Weights of a small image classifier: norm layernorm_no_bias, depths [5, 5, 5].
Rows from block 5 of a small image classifier, named by matrix and row number. Rows with one number belong to one neuron. Each number is 500 + 40 x the weight over its row's rms, rounded and kept within 0 to 999. All counts start at 0. Numbers have three digits each.
After each neuron's rows are labels from the 100 images, of 14976, where the neuron reaches its highest value: "responds to" is what is common among them. Only what is clearly more common there than usual is listed. The data: photos of arthropod specimens (BIOSCAN-5M).
# fc1: MLP up (model.blocks.5.mlp.fc1.weight, 640x160), inputs 0-159
# fc2: MLP down (model.blocks.5.mlp.fc2.weight, 160x640, transposed), outputs 0-159

fc1.172:536433512538492505415479530488409489561448519495470456458536521438494465424517498423462489509421516499527472499566459531524502511570487456451511461489562526489452513476566475510575496553522543485474524529453517595526449467495504514527461492525515450481550550508519563499488509530489461513477473456484547584525540532421547471492545530509451501511558435482471475482548503491502496430523509582481487477446438427546507550467610506484455560484554490452486467526521508514452559501579490
fc2.172:471495399505476473558540480559563511455504499487513498476512486506496473465450450550483522437586453497439559562466484494453465546522477526453486563489472423465526453507399511486477493435490414505501563529460495420509494462499471547459543522493528487535469551555533560495483510488505463481525427521511497497550578416560529547524508489491536502454508473492509486548439451550529543500545464478560526441529484544485527551538472508468527500513429552558600483516546486490495463407454487
responds to: order Coleoptera

fc1.81:488465460449466482421508519494528487514458477506454499505443471522514509507445479538535458495432511590514487522515537508523494524488499548474482383464473486509492551546491485518526449543533538532566509543515509618482419497504518509518465486545554432576458475509574551573476510547498559486480453476520522547536468528450494536437481535540482415402559512470499465576533535517489444504496481448534500439483532567469555575414525519526526493521514465472490483484451515564439456468501462
fc2.81:503534502539488496448489449450510511456505487487498505473519505471412540531560520593462448495549484472478556513483503519523462546518534474542529553558482473491513435570477493505445492460505524498413607495509524495547457484492468513504541489503438580464497482448537469532489520506565439445490548472544486482517520481482459581451436505488463507540528516502584488521430539530515540446473537532460511585494542484533417554487524582392518522507491506511493478482456593489399538465547490
responds to: order Hymenoptera

fc1.437:556470500537569462422488480469503423523457500509500491503427548534527538519555473589494419505470508503465476399512490458492479549430511520487466495462456546537547534475495550504516424525542586420496485504480528510497488440470463572469448475559469490521509446467447587489548500515478587538528546526500549477569531480503443528532533540490446450487479449502456530547506448515552439519541527491473508544520442534526477543502504480539585547512487504549508525471495420480508467455447564
fc2.437:508519524517465504538548424502500516451509451483470552459552481512483522492502508510548462477519432443568477538487554506475485541452474512480497565571498529589564486564500466490497510489500455472505491527560433510501578448530489496503544421464494540440505517438494542491500528515528496419455470430466505367451536571470496446405549505465485453452516508521463492513540526453485462461509506514513522528520482505427426477528581542522542480559501483435531551471527419482495590489520538
responds to: order Hemiptera

fc1.253:452482482491578470567528480465470541527520492501481480467552472501458494524544564570449493485466473459499514535510498469533496446582471507521538551565468477478457527581489517488466505449510506485527480549455486505469485559546582493451472431462526496495461478419540506465468544489518444551520555548518579459489444484531512538530522469493494434553479470513519464564519553587403431507392503517587462477448518447480524496488456438489447479486470552509505477453435504521577464535532537
fc2.253:481451516431597534464487471470497505526463469625481487491529561518486482496475527533522485510544532471532500503473505463487597471411450554501572386484393524488537526492471520409572527471512524519464527505524476508486482486464493511529448456527472622466439514505526512430501518439449489457518531471549518515578489539545472527511500465536517449495478513463487503440527554453565500405515431504481535570504502481488509445475475463457471430503469509494541484498495448519477508496518508
responds to: order Hemiptera

fc1.444:493436527498486496552504412482415548529476519495482423549494453520520434520494496445530511511417530500452445588441403489496481514540487556556483538518485504477514514436421530516581549510530520506489485485524440604598486488516520514461499473489473547523502493483574551487477514457562534508519483549526493544503539517484593498519507446489484491585475462541479425471488522542552520442472490511516541454471457515501468421449554464553452488506486476472485464499488578540482549510478445
fc2.444:470470475498461401481536408481510478532498461390462501498574539506604433529485446528504529533564479506477536525488442465518477471527500522486579572513486515506477457515489486450532484460500437484525482512620503514475481517466493454549546491537495570552428445500514574461490497499565463487522503556542566441468488509538476496474557448473492437528500502529492499430470516555460519433444472485523522539498534545484517521530525513430455496490555514468498533570498589527525494506416496
responds to: order Hymenoptera

fc1.496:478427551493558544486493471450467482473489566506522417508536524479535469467422469501527476435499492444475453511523522544517490483548560533534493433493583494538466464512471524458564493546464492470586612460473555519460482510474468446482591498487527509524564437557550461476471463512502447491462490489449468525505530498424468454562455586458484513530475537449565579508529466508513537476547515549500455441481489482485523498513532388495553542546506532511500527551505441458559509497523497
fc2.496:468455519496483497581472460515522452461474468458501511525490525504417464483432461504511508445505504522445441506484541525456483461504505500504439496442518484625518548484485490457523481537483481493649559533382513505494507530506536433510529508480564520522520497478473504504478497458471456480457378478503467451445512459488473444478479542484439506519453479471537495522520482467482541426525541472488505415499461578523527494504521460493509459512483480485480482580477473454611565417514518
responds to: order Coleoptera; family Throscidae

fc1.592:416482507531597531517479434495513472505479538522421430528510565507500555526449508510591478483461572503504490471542481520476514537521450490504510454449498487494538494493435539476529517488499533542545480491466481513523473473503503455456496468498545531521505540506427480508464520475448480453448494512480536434549502466543491438527450552487575460441432472585535459459586440518442509529525498500500509569553558500500533532498471519410504580551473569534536423547446587548519508525434476
fc2.592:511533517514471542499480503496537512470458539427556566478558553475529459455537410523580407537548434476468475484489541555496482541538461525518515599497546485517517519468569474519507425495532563423551503523501518491476495498536448447540423492512476537539498560467460495538495545503557529484536522463533499486486477499590518484409445484491489491501498472457501507557487482422456603555552524491511470538444485482537499518505512491559474545486461512561426425558539487454461532553530517
responds to: order Coleoptera

fc1.191:449544462549441518554467444599466558492447487515487535527441486458470503464530523505421570487517488494445512495533520436495534510537573512537476505549514461455464483532497492530505465524597542484550419455543509486446499529515530468532522428516545519489542506410478510506507502514410493497553486534461558461482445529502488434505536424507524503482539472508437488562470467500451479478482468522506412453444493555554421506513498523520517572559461485539412506536518531583536458541495532
fc2.191:545477425515524531514527513494561515529505460492455435485494527487540495405465524489520527510493531458546529459515453464518498452578523495504470476426486565485491530485525459473473501447516512438492575524476513518530519497504525491426526521456430544513447468597450476548498477407513527489595546500487576535564456495538499564529416563565486529524483538525558516545496424551487551542517500501528556497480551483505474487504517530572475487410468564491449476469503551526462498387522524
responds to: order Coleoptera; family Coccinellidae

fc1.183:488526506490507473554413548492518575453551505495431454521585469525483421489546486482492500481551522463511486559542459542505513488531484437500572561447459457487509532466476445528552536486504501409481479460508624493523500485550462560528527492508507443506567525469523445509509559474518468453437520594521520407478519428495482506557476474495499438604522491526597497520507477459547445541461525462499487554569465466528485476447536465557482504489504517525529542454511492449505522494481501
fc2.183:454417505532533507509472526548455559513470474477467487480555562509470480460498539464412512513458532507452488537497527514524488475474487551488563562535488446451496446473497421558473504524505462448542529532470507523540450502498507597510514477485458447444515485487512447553516465531549439518494518522496575454509443474468496486601567528498560523575478516547553441495502445535535482453514335515518567554503456451491416479450541517526509511483530453482450525472488519494544499548529503
responds to: order Coleoptera

fc1.162:483547515584465473544454463497395532512440481562441439502484497506452526460465434478482458419478520570520517518513476505465448513534488531557543493556456521473529517444412456448549505459532496485509538509565485481476488495537436516570529509498540492490455534503544564496485465488534383524518477506526529545483449509447523564615498527446481424501494477471526487482544486477476529452561457557484476475486452488625527564533466578484513472495470530529520485482514464484474518539483517
fc2.162:497521476455504424427515492514523485469518467488531452516504499472472414458472595419535496457574558458406569544529443475466482499494531610507485536452532490575461521464502450522489463446490485499514466532468503434455464589555498458425532473511512451500429567472470429483493519497506492461506487462566585465494480511505438473516510566470466539475484481495512509565495510536552540481511524468456525520523474617454509517479475500511491520506500432543497527539525468510552503417512534
responds to: order Coleoptera

fc1.291:604531528454496559476434530489526437649505542473435462523525516535473497516451476485502526447456514507549420510484498481531470491545473493492431442481518457466483583430478565550566498500520583454466482508543537526509404485484497563492447546506542522519444494520560530494494465503557552505508476493451531476514490469499529522477469506536484561613562486502499456485471525479437497499509518516454450532485436492480513543465485542506521491497494491455506544458509448434462499426587495
fc2.291:468503546574480467456514494564566519427494431472526469527479458523530547474427602504534504496588412493479516511524511475401492517550459457513488411497473466508490461510412497472549472457488468518479518507392488492548478480487468555450504449447586563458505460523468556487503557518487512496534452467524466482509554487499488442482573431502520469507489484486513522452435514518496435458448540490502495420479570561490479524530467527527487521497421518567541501515541502514484437482537513
responds to: order Hymenoptera

fc1.155:488453511513496407548515490520555523534438448514445445473430583496523476518546483509470566531500472563551515579514509500500432505520476510475479472520452509485446498481544439565451447475559553551525479546577467529547562492514495428518541526488478469476466463393520503464503563491493529492463588476527507506497541515512544479444491499512491518495516558511495477477387542481497449527504497456554539524427524455406490553456507510602527513450527507478544500458424495531438509507472513
fc2.155:502497459445465477461478462483514480427508543486518508526495464439443491496464501508511520463536490534434505551533458471431502517470461493479438504452525455494541483526469477428511468526504464484601547495396514542531490495484501544472505479514544489474521540543464575578532527504453483516459373577445508461552494473484492537494523448517501533502426469523495492464542442512513524438490528479504437432542511592525542531494475512433534446497461513487506504534593545462525498353537519
responds to: order Hemiptera

fc1.440:569459561548486456464513454472520494460527494540481522518474485483570527477497524550495526495459495543543537529454494496597466476516445488567441489535457460478481470524544464548468549525545440464476509428498446515559564513504508483464547560523444543536524479465473506535552601489433498522536574496567472442487432571565468537458503487435461443522494495487482486453484615442492491479515473570502481477478506553479518503575489481561415521521514450480448501515476477487518532462418459
fc2.440:413475507449451534537509539529468480483500482477513445471516431512479477519462449509487512484525501498447481594478520565469530500524497536480584485498562562532534560553489533480526514494483536563452502598472499513437478492560459507556496490495512482418446549524469523519485449473513530481476365556471534518501472417461477446491541472529527501453463507467582460480514408525524527459510545396496454480479513536518534520433444516537503452471500569479494483503512480494525562438579468
responds to: order Coleoptera

fc1.397:516497555536544486479497363441556456465479441446436562548563535517495560495559520484555525458514467488525513544489487509454472429561471509476467482510499499479513544542486514498448539471564478541523501534516445506539515404473515455548533487457448569413533435553473509469518557517486464531530468547506520594442468521541437457444592496440512463519514499523554528486522536541501500494504508472472524520520493441508486455556527481494498555596454530482512525469515437444497444490462485
fc2.397:505500527541490500511523501492490533453484425488468507449528462468395610414487534531530491465487545447465438512498541463519501449484464475487521511524512541522554545499497472518497473546512514445490432490565521532488507486531424443534482536483490480551543500467465409490522532451506481537481468528467508550531523527461465550501521492478561445462510564543535464544501464558603469498505500483600496505509469533535585499542469524533609503517539431467461522485496542484519601565506406
responds to: order Lepidoptera

fc1.32:471541460525537474513469469474471505504492520538508502449473423502445514539549493614500501468465473524409569560566565447484529530453556483483499524527469521434512438533465467473553479468520571536480493504412503493564493498504454532590456471506473487500497530464542524458446501583500528489481536465481529488460399534460513553470482597532529490544513546486557422471513509475513515464528425534536416505458560513469400552496475510535496459496586544485460500507510523517476520493500506
fc2.32:549440450515459514584528532548568569451561537485475545554535562460545580518546492455497488487530489557528461483460506512490491488541482459496518495445575492500511522506533511537461477522572512542513460497530508575413495458532449391464482472475536488476475548513490565544497534505623477520556466477488528498558560514538513519537507441420495518561507547519517578499539469498482473461509516466494459470493420483546584458465500507470516483489551465470493508432499419510519473446449527
responds to: order Diptera

fc1.599:464452491394522531413544492433509547479477478506418519510488439540483484558504530489483500487462527534518438537454514495526465528491525491515546450535496509483519503463547561511554529580474547535476406542523521569500415455520542538463436443553522447467459494548539561506470522438485564485453474505536548533534546480548495465455520530506462427483503521544507491495507489474479526518438496502525483485438462556482577536444488542576492475509412487378466507528522483503459571491525520
fc2.599:532562527574390468513532539522470495489434491525503463416515497459451531506532491577517482478584532548422513548490543560520474471445529561494479545500556485524499513555449523457430510428488469507409549517502554483516536471539509480502528498479458528541490517484473518469474510566509471516455491489478504517461510429478500544478451564495479467537542544492541527511446450547544430460553530480526493488498462515496447590484484515366514478523540510553563509460518603485483521452518467
responds to: order Hymenoptera

fc1.76:567514493483449517479437473473522572459519457568476536515558499522530477504454481477550455512564642469469506487492480441530526545506440476520484525481452498499486509470448563512477442509488523527501443591537468469482496612551487524489467497521449462502456495511517534471521454450545525533585543504441532490486491581489448481529508532516462490492456502521471427504500513482517381494538582546517521496489511456555502457536480537534471460453446451452465438499577569487485480572509498
fc2.76:419515531508499458485407474536482556538485531494446467540539479452542539430472527511429479497485532581477514545516451440546481450490497463477456391525532528553503534491521525540477469470515503489493582519459512469523556457477456496504529522515453545498509483496565588515509504528450488510441524567515588494521434474499505579491588479471546551458513484593497515488499481450560502435518501536526536537492470506486561485431444477450513543559479516480452530522527521485543579412482452
responds to: order Hemiptera

fc1.616:536524450500574553515568481503487520530517557493517524543517516539486536546508460500479481483474440410467506502511517471525484529527540415549521539522508531486497479477466500447437501522480473476541474536492505499472492496502508471535512482487510537578464444475459557507493576427526473492460466534435553491518570474609468485447460446545491480571484473491477407484491531456466530504403515523566519575498498515421436437455531458425580448465513501502514508508450557478475480594590513
fc2.616:478524459463540505518502513522519498557566494468563456483489543489491542505573494483528494462560518476482542603481524457480588501457514498554538501475526467463460498523558525468511501506480487517536487483560523505481448516524509585447587430462513582436518499567489566519488513494437548509514515522462483477568489505547422506500462479456569505441481437516458540518402516520565533490459548413469514494588538469442511489529494518483521508440471503508471520497462476458557463400416550
responds to: order Lepidoptera

fc1.593:504526485501522491534514401496587423519465401528523494462534474519523514506520482491522465541444486527467465452520512479549525571460494464458431495525501518539516507542519471486594501564535497507513457480487490491460430501527592448531510583561538418505544462482517560521594465528481488530421502490511463499536445486485502434479523489513502470461485464520491605453471513454523473559524546501510510476488573438443530444516460445515479482538426524476537520454439399488539517518542517
fc2.593:561540523538517466478481542535463552489449505484526460525535504484452467539518513482516543568547491558447475451505460569409427538566471446581550576532458498484501504485508447466504550501488523486533516527525500493507489539538520462477479462561453535505508550492508477488495502463542398447477506584482582472515560472509474559474618443443471481556450516471450476514468531525404442462509391495515531482447536490527434459483445488518520478528541543474548475488483558523481476490501520
responds to: order Diptera

fc1.510:481499466498498427497453485519465497475549448442528521567564536509584526459454487477466496538518527481477451480513537493497500479459511470553474491443513564460511520493521453467538439513513459523542444469544519489424578490481511474545519564509355477509537435472532471529444574453555511443474548491484571498459485558566530466533447552540555551491477545474518469458481518534439451480428528467481552507486502505500453495525512471483521570484457545559503536522500545543421597533461516
fc2.510:503438507606483458428436515478468504510478391505548478533586457566512470508503476491488514480485545549517534493511566577469533465491446533593463485457448450456521516560478418501483517512502506457528474501509555463562489507484492540530515491439454489586523490539545486499492527495530500457536482469523453502462443456527471517523507466506531500529518532458620480508514514550460453469459488533528508484478519508596506490525578490512533571469422571526585466457485493526503487486585544
responds to: order Hymenoptera

fc1.530:524502469490522482517558464492498521514584483498512484524507489496512463536490456524543526438545503442538570487510391470519465487494489543526554515483519494565515498446495459509512506488541480574507481454435553446554557508527472427514497513502445461545482505500500515539370474575530502464505516474501474444515446528455490464559512493542473581500467472497485548486525459538532472447434502536561467520554494525494529542499468474454453503549444548391527578566561486436395532523528438
fc2.530:582482502488492464505609470481477507479545526518536451491535507558522549514511564478487505516444540472477612495434534440521490460548545536469499487455531515641481538501540467573521490516511519523472559540480508514495523561490481496462487508472444491463492504504408498495484514474519506548558522519505539439498476454498503462457507448519435570473511514449555448445548389526588522497433524479487447519553484506530457507506496525484446475507461508445504542503535580578460551483555467
responds to: order Coleoptera

fc1.392:466526535551491540498419525487490484525462502502494534507577500550535464498570540478530511481463466522443460505523498460521537492468528549491520512534521527440515537542508548445515476397509531477488447425506472444575459516525478493456493447414589527542498558462546436519481440445483460499468518475488492471563527505459561533503479522543503459451488485502562554576566500522503461574538504448533484445461531480533435523419487570510438501570446566452511512473512545491464401512536469
fc2.392:490496416502435479494463523447484493453485447461501487547502462465481537462522470547517506521488469510522479546516517512503523575452506516506445566500596497531481508531435516502447524586560491513530522546517512581463450491544544496537517541572550436459482500471517560523510500517543586501506482417485503488436500518484496471448478483406504471488540476558387556604409538503569500531467483532518530466468440511548514494551497434478504403531495542473482482498462510478461565477479545
responds to: order Diptera

fc1.345:500548445506538529488562483538507503474551500491495494447554454540524441460475499433533503505605446497477435508496505561634565486506475494533376474501486534536509464514514444543480609528520478487489548592598479479493478502516465502454483506508459570489515516498516491483478499452526537451570484436444419501422546430514475469501453482513487488576483515540491545471521490540517445505519547520452529496537494508493488484563470454422467465468517478497460485513456540505566531518530485
fc2.345:573472508484471507457454553501498508477436424495504509469519538513497512513498511473501475460554495496517490498494508542517473477475575467578568509474481464511522453489457486540451479577403527538501519545517448493513526471548537523448532513516433499476502490482434516503525494522487509613496515535454450499537394478526447488583577495546466504475533466588453535447504498532554504561547483468576471575486503556485510582504452425547457497585528477494480463482576445470431533466461517
responds to: order Hemiptera

fc1.443:524492510481437454522474519526485564461466552447455456445514479524524510451454542504549533446475465439456468506517543468539527511610480500435541508523545473421538525425522479513551464492462548506479472496492471515572530482515515528465420569518466493495475525574494458469509455461433554474511520487514522531485490568514502505569544531569469510457476372471445512557561469371504546573521519471471506503491497543529496498531533450462499549456452509465540531545558466536505545530518496
fc2.443:516502513450495475484490469546500542525486519467486405576463462463465528455456503525511510479537465524464451527514436453513455453538478521453617499460495476439594493558513460454537476485477481512487510504478485512502523408431472528480459511538457496474511480499465572537540492474434594426480457608478528484465540475479504531481551472595417556458485490506481561533521490442566503463489481490492522461480489536448550508562511521490474536426506509490531424570567565506475527473502513
responds to: order Hemiptera

fc1.25:540574411540542460494519447548535497440486508550479525499484484475503439512448556465501483483475482549512466521467548487559522532473511474535594486527485541506425546473514416545550504554536525495533474459487514514445555461469460529521475559539470490539486518481491446524494499508459441531558416513472492519470461566449467487507573487515568547645439510487471443500495475573544467420510479501494488504481489535446553533501494512544473494384433507465464569489437508512509509485499500
fc2.25:488448480505507476508497469528492450478530474530498505458440566493457456488497518494460522486446533527529544527486532466550505478536461474544506488529460519553506555400514529520513404564448395438506406481430481557444476449529463533475533504497483503549496553472508528518496463506508470487552519504523431499541464491524503544480521456427561502570507504524509454432485471579578489463515524450603478513479449495501594449495498523525536455475463468580559462515541482534465533392519500
responds to: order Hemiptera

fc1.453:483487390441438497466563476517458563509477464450526532473449454489521522561517503485536521457527495575513470531443547468496570467426494476484537557562565506462501482518499518555475521516510428488497507531594555484516407545533464494521454580534487488476513542486531544573478455465544480463474504477482595530503512488521456475459492500539462507467462532470506443425545532467563445456540548531483528467482539464518479512489549489512460517513438507406498463480543442425452534495542565
fc2.453:461481526539535509501578558404565579491529510507475526450502516499566515455485532518481513453493513469495489442486507462484426453523455545505476494525518508464539426555566476465574507514518485473511498542498511500500526413526510517445467500472423571593493382502449457528508513530490476480477493564441505488482517490446497466510452435431466480508492466549526519536505589504466476535538488457443558479504459443486532480559537477538440482451556470589518453533503506497465475475390501
responds to: order Lepidoptera

fc1.268:569519455468545520535458526445509458515570485490568499529502468569488488500517546541476509529560522480426485537502435479481550561513481436478477560563501489475515514484433450466491529457556581561463488593485522484528545522509442417480433455492494482481542506543493508472518445485451512561549462504588471528482499424547517496495530516482508501396495415529515478439492446436481488556475452448489470497498526492456504549482477558466534514500578524503488501480589561524424564509513478
fc2.268:498445512513453474536514443538557495483521491534481541449493469456437464549469462544516530472444493474521482483545533486455509503468532561485515569453480464511507478483514462455463546561497418453521475512470523534474489437505529481509478466439504526533469448473523389502514479563568434421457456434493523477539583484455464519461452465464459514484457544489498445508585585491404498449451439505452528521473424554506507496488503437517483462540540533484411443480452508542565496497524558
responds to: order Coleoptera; family Throscidae

fc1.420:546605470517405527478495518505504506411446527548504540486528534465503515478512495465464614456529514510515520476516481452435438496421544513502501561535467513497486514453469508465540470486520510536490502473498437446464555464479442502551575489465497445463483469489469509558530467565457442512541526430565507570520478451517499617566540504504526539549483533524528417512436517522507481445573499524471440485462493477545503540443441567487502484506479451487483574505458541504534457548487497
fc2.420:473572510489440520538513478461480481464517489538514434472490482493549463522511549449501512553467503549485532525508498420537472482564557526396510485441449530498501475509510462597555455498519512522500494447449464455525475498514492471492552417531462538481543492518518535418509485458499501456505528513529478571548488566545486503517548555475500471466450421500489567504511556515596468478514588509460464426555542565554495493518542530484468591472503507565507513402585488516520534491508427
responds to: order Hymenoptera

fc1.436:456461502540503472510485578466495551613519447463558426474509477527545496430581403537465505457583459466454519489533411448493573516520495528497520531480579508550504480494454491470474448490528520437448532456480498539432435493460470518498561547524528509511514497462440531470549485523452504498526510527511564515479465524560513493473442481435498449455429477465526470589509532511444535544546511522517459406488543499483477515572479483520511469512485514531488458543536529532547531515468576
fc2.436:516477468480487556437556510519499448391488480480480496494458492536455484419454538479552461560513476477593525573496477445487464470542494481584452534487442542484481563471540485520550484472514501485568482514402509521600523477500475493526472496551546521469459500411430497515493441442463548513545506441521517495625529449444538496444557496553493544515447475506462494472541451566460508540466485516523551509446546485535464543473468516480514456480508481518486502482565522526458498453497554
responds to: order Coleoptera

fc1.463:483433460570537460531497461474498525465541478459450553582490464492462479484553458487500532503584522523468488495493484467489573497442454480526508543554486558528497432560448451489586531498563408493562491545525469531453470455514476599496536468484580449492502513553430498498464522422451526497532459564477526495508464556522479497529512482483544482465500552587553494479503516465476480505472490436548559497539468483547495463520522470523549514514592445484453563471551496481415513469470449
fc2.463:500447459470487475379520523524525523545456528491518459488465511502456519446463433478567466472450473510461461516470576596523512478579534540437462565504494482445498493498495494528476430549556471507507492563528552495501527546503521497477518493503547552450575510446425529458479479557482467527513530415477416479515481530445587545428532507583487474510549542455480520555495476475530545454555548518439489521466484482448483473523429457467474485505557523550419540540488506521470543479514497
responds to: order Diptera; family Milichiidae

fc1.396:463545523518550478508549453455482507625440520517513457487417511493474541470492428492472494460518533528476465456447476519495494490453491509508537518476484447478609559508513471467549429528476569470568470480540492538477479481468518572424494515475484522527460534462539597488544429566578511508509493483586562490544595487512493569496500485444529429511484479511467537534509422467573482466444469494470460463509481432472482527487532498503470491476511498513500502479506500464569464447546585
fc2.396:505515522566392533557502484411530552497432465478455548554475500502448481502517533537565570470536563512531544476507464551419427457498516437476547496531509482509514469512558471517520480582497516461510488499443472494499470556467490514471429429458515482458508460509501464538492485515456448486491455466514476405487446527522562507417500489512483519495543559597557575560551522439466461456504487537519566505502520514470496570573515502521511490500546521436488521545523452483446568470473502
responds to: order Hemiptera; order Coleoptera

fc1.542:517541483465554464551500539523549510440520456497448488452475528512455517450566486555477517481547513497492481616523435476503516609535531479525525428459474480513502523466513493514511487493518562554472404565477526532562483501524386452461474505492450491460495473458550500533446538533482517469514532469494485500499521418494437520556495411486447533466521526447502512475562456509492515522507494495447485526521571486579466534515558535506543538432472510471569467484524492482457481472497639
fc2.542:504590555531481491524492447473519479556469484441504572482528550520493507498490540496594536452482504430551532486438489440500546541443541479434539514496441479511542461466575499474496491539513549461587521551431426549527495504519460419499551477514488442431531428464515550508513554523555494494463484487509460508404578538478451438570531468508533392463501471464489498454507480500469553518461549515443474499499481493542485475498526539545581519527535526480478501542474520515526516537435530
responds to: order Hemiptera

fc1.299:502495518486483523480499493451483525455517536472514494514454548524523532496407482500436519440504491505483469466527479536541497485545552536549586419475528487538458482546493517570507480499507502513507482412551522510447536462483626461475499504548495488533448471510496529525530489484532462513582470443440541482490458553499459454517508572395605506516499525567487525550471445533467546473480557524498464470537490515626417471502459435475510474507443440555496476511437480472508442510500560
fc2.299:530467524543488474561503475510485517517489473491502469469519490539479438567485426502518445487470558435535509491562512527437503486501457539488521565416499552498484466578482476573493523507533481449500566544451468549465564430556475497453587514446452524582451456566492469531463550539548518479509496484377430468564501502469442464531525473534524476538505565450552473532479512530512475567471526526481522522526511513432546405482533516530479550528517474562535506513450494540560478459488542
responds to: order Diptera

fc1.586:472485485548524420541518442491508489405502527493470528535513484442524475470538488551448532492632508561509559534475509475496560483474517535471465511512498468494505535529392453466467501517570448525513483533544475423468529484498514489539483553464463565483483461403458490400467574542513530517524546527535484460470472482508508499486541579436484434528495497507541529451479538516426479549479486453558567552527525551545482412529535436462518502473492504546462534546500509507525467555468454
fc2.586:497517533509522489446444538541565511554493486529551469532441500486470543471506541422571470437456488551519496479526547543538527444536539556508576469500525479531473496468584461484503488600511544512443442468469505513500448519512526435547475506532571463469506580554446442545524443504459456500459510488512523550455559524476558487494469439570531503504539484536447480554457483530467481453489499497474466433428471492502472526489428436495542494546582535508444514528512598522494543424468479
responds to: order Diptera

fc1.486:536471467527451491547569496477514474479520529508567503499494513605469537449535522484462545529505549490418525517563465501507501482484405480482448461527607551522468550499476580499498435458499515599538500497516511530483538522479508471538514513486502440432488548473485550521497471536574496470483565456537482477455425553447406486465496548501474485445470523524543428509502437493519463486520525512492532542517495501446470447605457528532501513483400442520471560478482445517523524540437469
fc2.486:448531437547558499534470458535478546429548506539446467496528493526587470571491508523409475507482501568534510485568480442520523466469458511497482547565492461471467452522513563461445489453506512440544501490461421467490544563535488491521486499505507478493496485432514503538509548521410500444528550572501440478464481444522530527443584543534566590506519478514475471513468503443488481473467476430516455553493491453496502441523484494525528577552491553420536533499523545491468562525526587
responds to: order Coleoptera

fc1.461:439479510450490562488521548499499474549514500541534459488477502512473514553420514418523535512445515509424559507531505508460532484532546532506456470463585494506511503540498500493559497515481507526485509444534453529393520473414495572502398455578514511481438507463521587532462515497465535546472508477486476528506546534510483459541577567491518492535478557519515543521468497482426476590531579462564479497434459451482479512452424537467504511514511544492441577511482437461448487442486452
fc2.461:574556550552529521463481498510505433417516413476515546504486500478436503442541513575487492428508547468505505490490502513565527488527531460557461581519466545491518535510470507558518594490488500519434580651466504520512469512512481491478551452446392517506508481496517503508510512577471474491450527497468539427505500478534480496433463466538473461480500578452516495513472470529577469460517429525488476488535477505487483541510548461446495526561549474485483518502497516499430595495499551
responds to: order Hymenoptera

fc1.432:450466500509518505476536546497498442469491493504462453485455488597505422514481525485494535535440516447500575429434469470566544502553459489521564521506439501506468368513477473515490514464487461553547517511492500556553463456495485489504563474458553532465601497523581461552508433554507559492464462452515423536525537569516519470488505534486494569472410508469505568540463554502472516507519483495462516472516499469459547438537479543508519457548447511546479458492449480550566548526454465
fc2.432:546496513538539491510518437420482465537504525494479472479498507461494510499493470480527567480506547498466531547445492462525558503470487576464412513507498484422484472513465468426485507496457509532445491503518543512495502494493468449453549506441552389458536470500521518523498567527534562496526444411449444416484523472505470504448500530452578544539520495492444458557499575507553557402499502542549544430514598519514496591451493463537467474521461564445552498494549451486497478507518546
responds to: order Coleoptera

fc1.247:463506534579501542469515478468451510445502491502490548490491453504535515476464515564475428415505512488546479476478559457531479466438551553445556542553529536544460510490464466486419447515514542458549578475441537495493479448472567461553563478514496526473511445449570443479508548485472484506469495528554467458457535489487499525492542543446510537508485481555549553481482476518480485428475494463509552515544578471470495400584469435444514595522486485513509522569436432553491529542467492
fc2.247:444459470623459500468481509499496441475466451480501601474491504537551535504527507546455470396500546486551506457497451518460497476495499454541557562525511529497501501493542503535435467496474524507547577526500510473505499473462469531469520448405476503421480490483518552448502512506443527512516469525444500455481447516457506514430484574505522459546534467569554535501476510481573461445569479387570561484508526548450541561494487435555447574532464521516499453528487507509547508527474485
responds to: order Diptera; family Milichiidae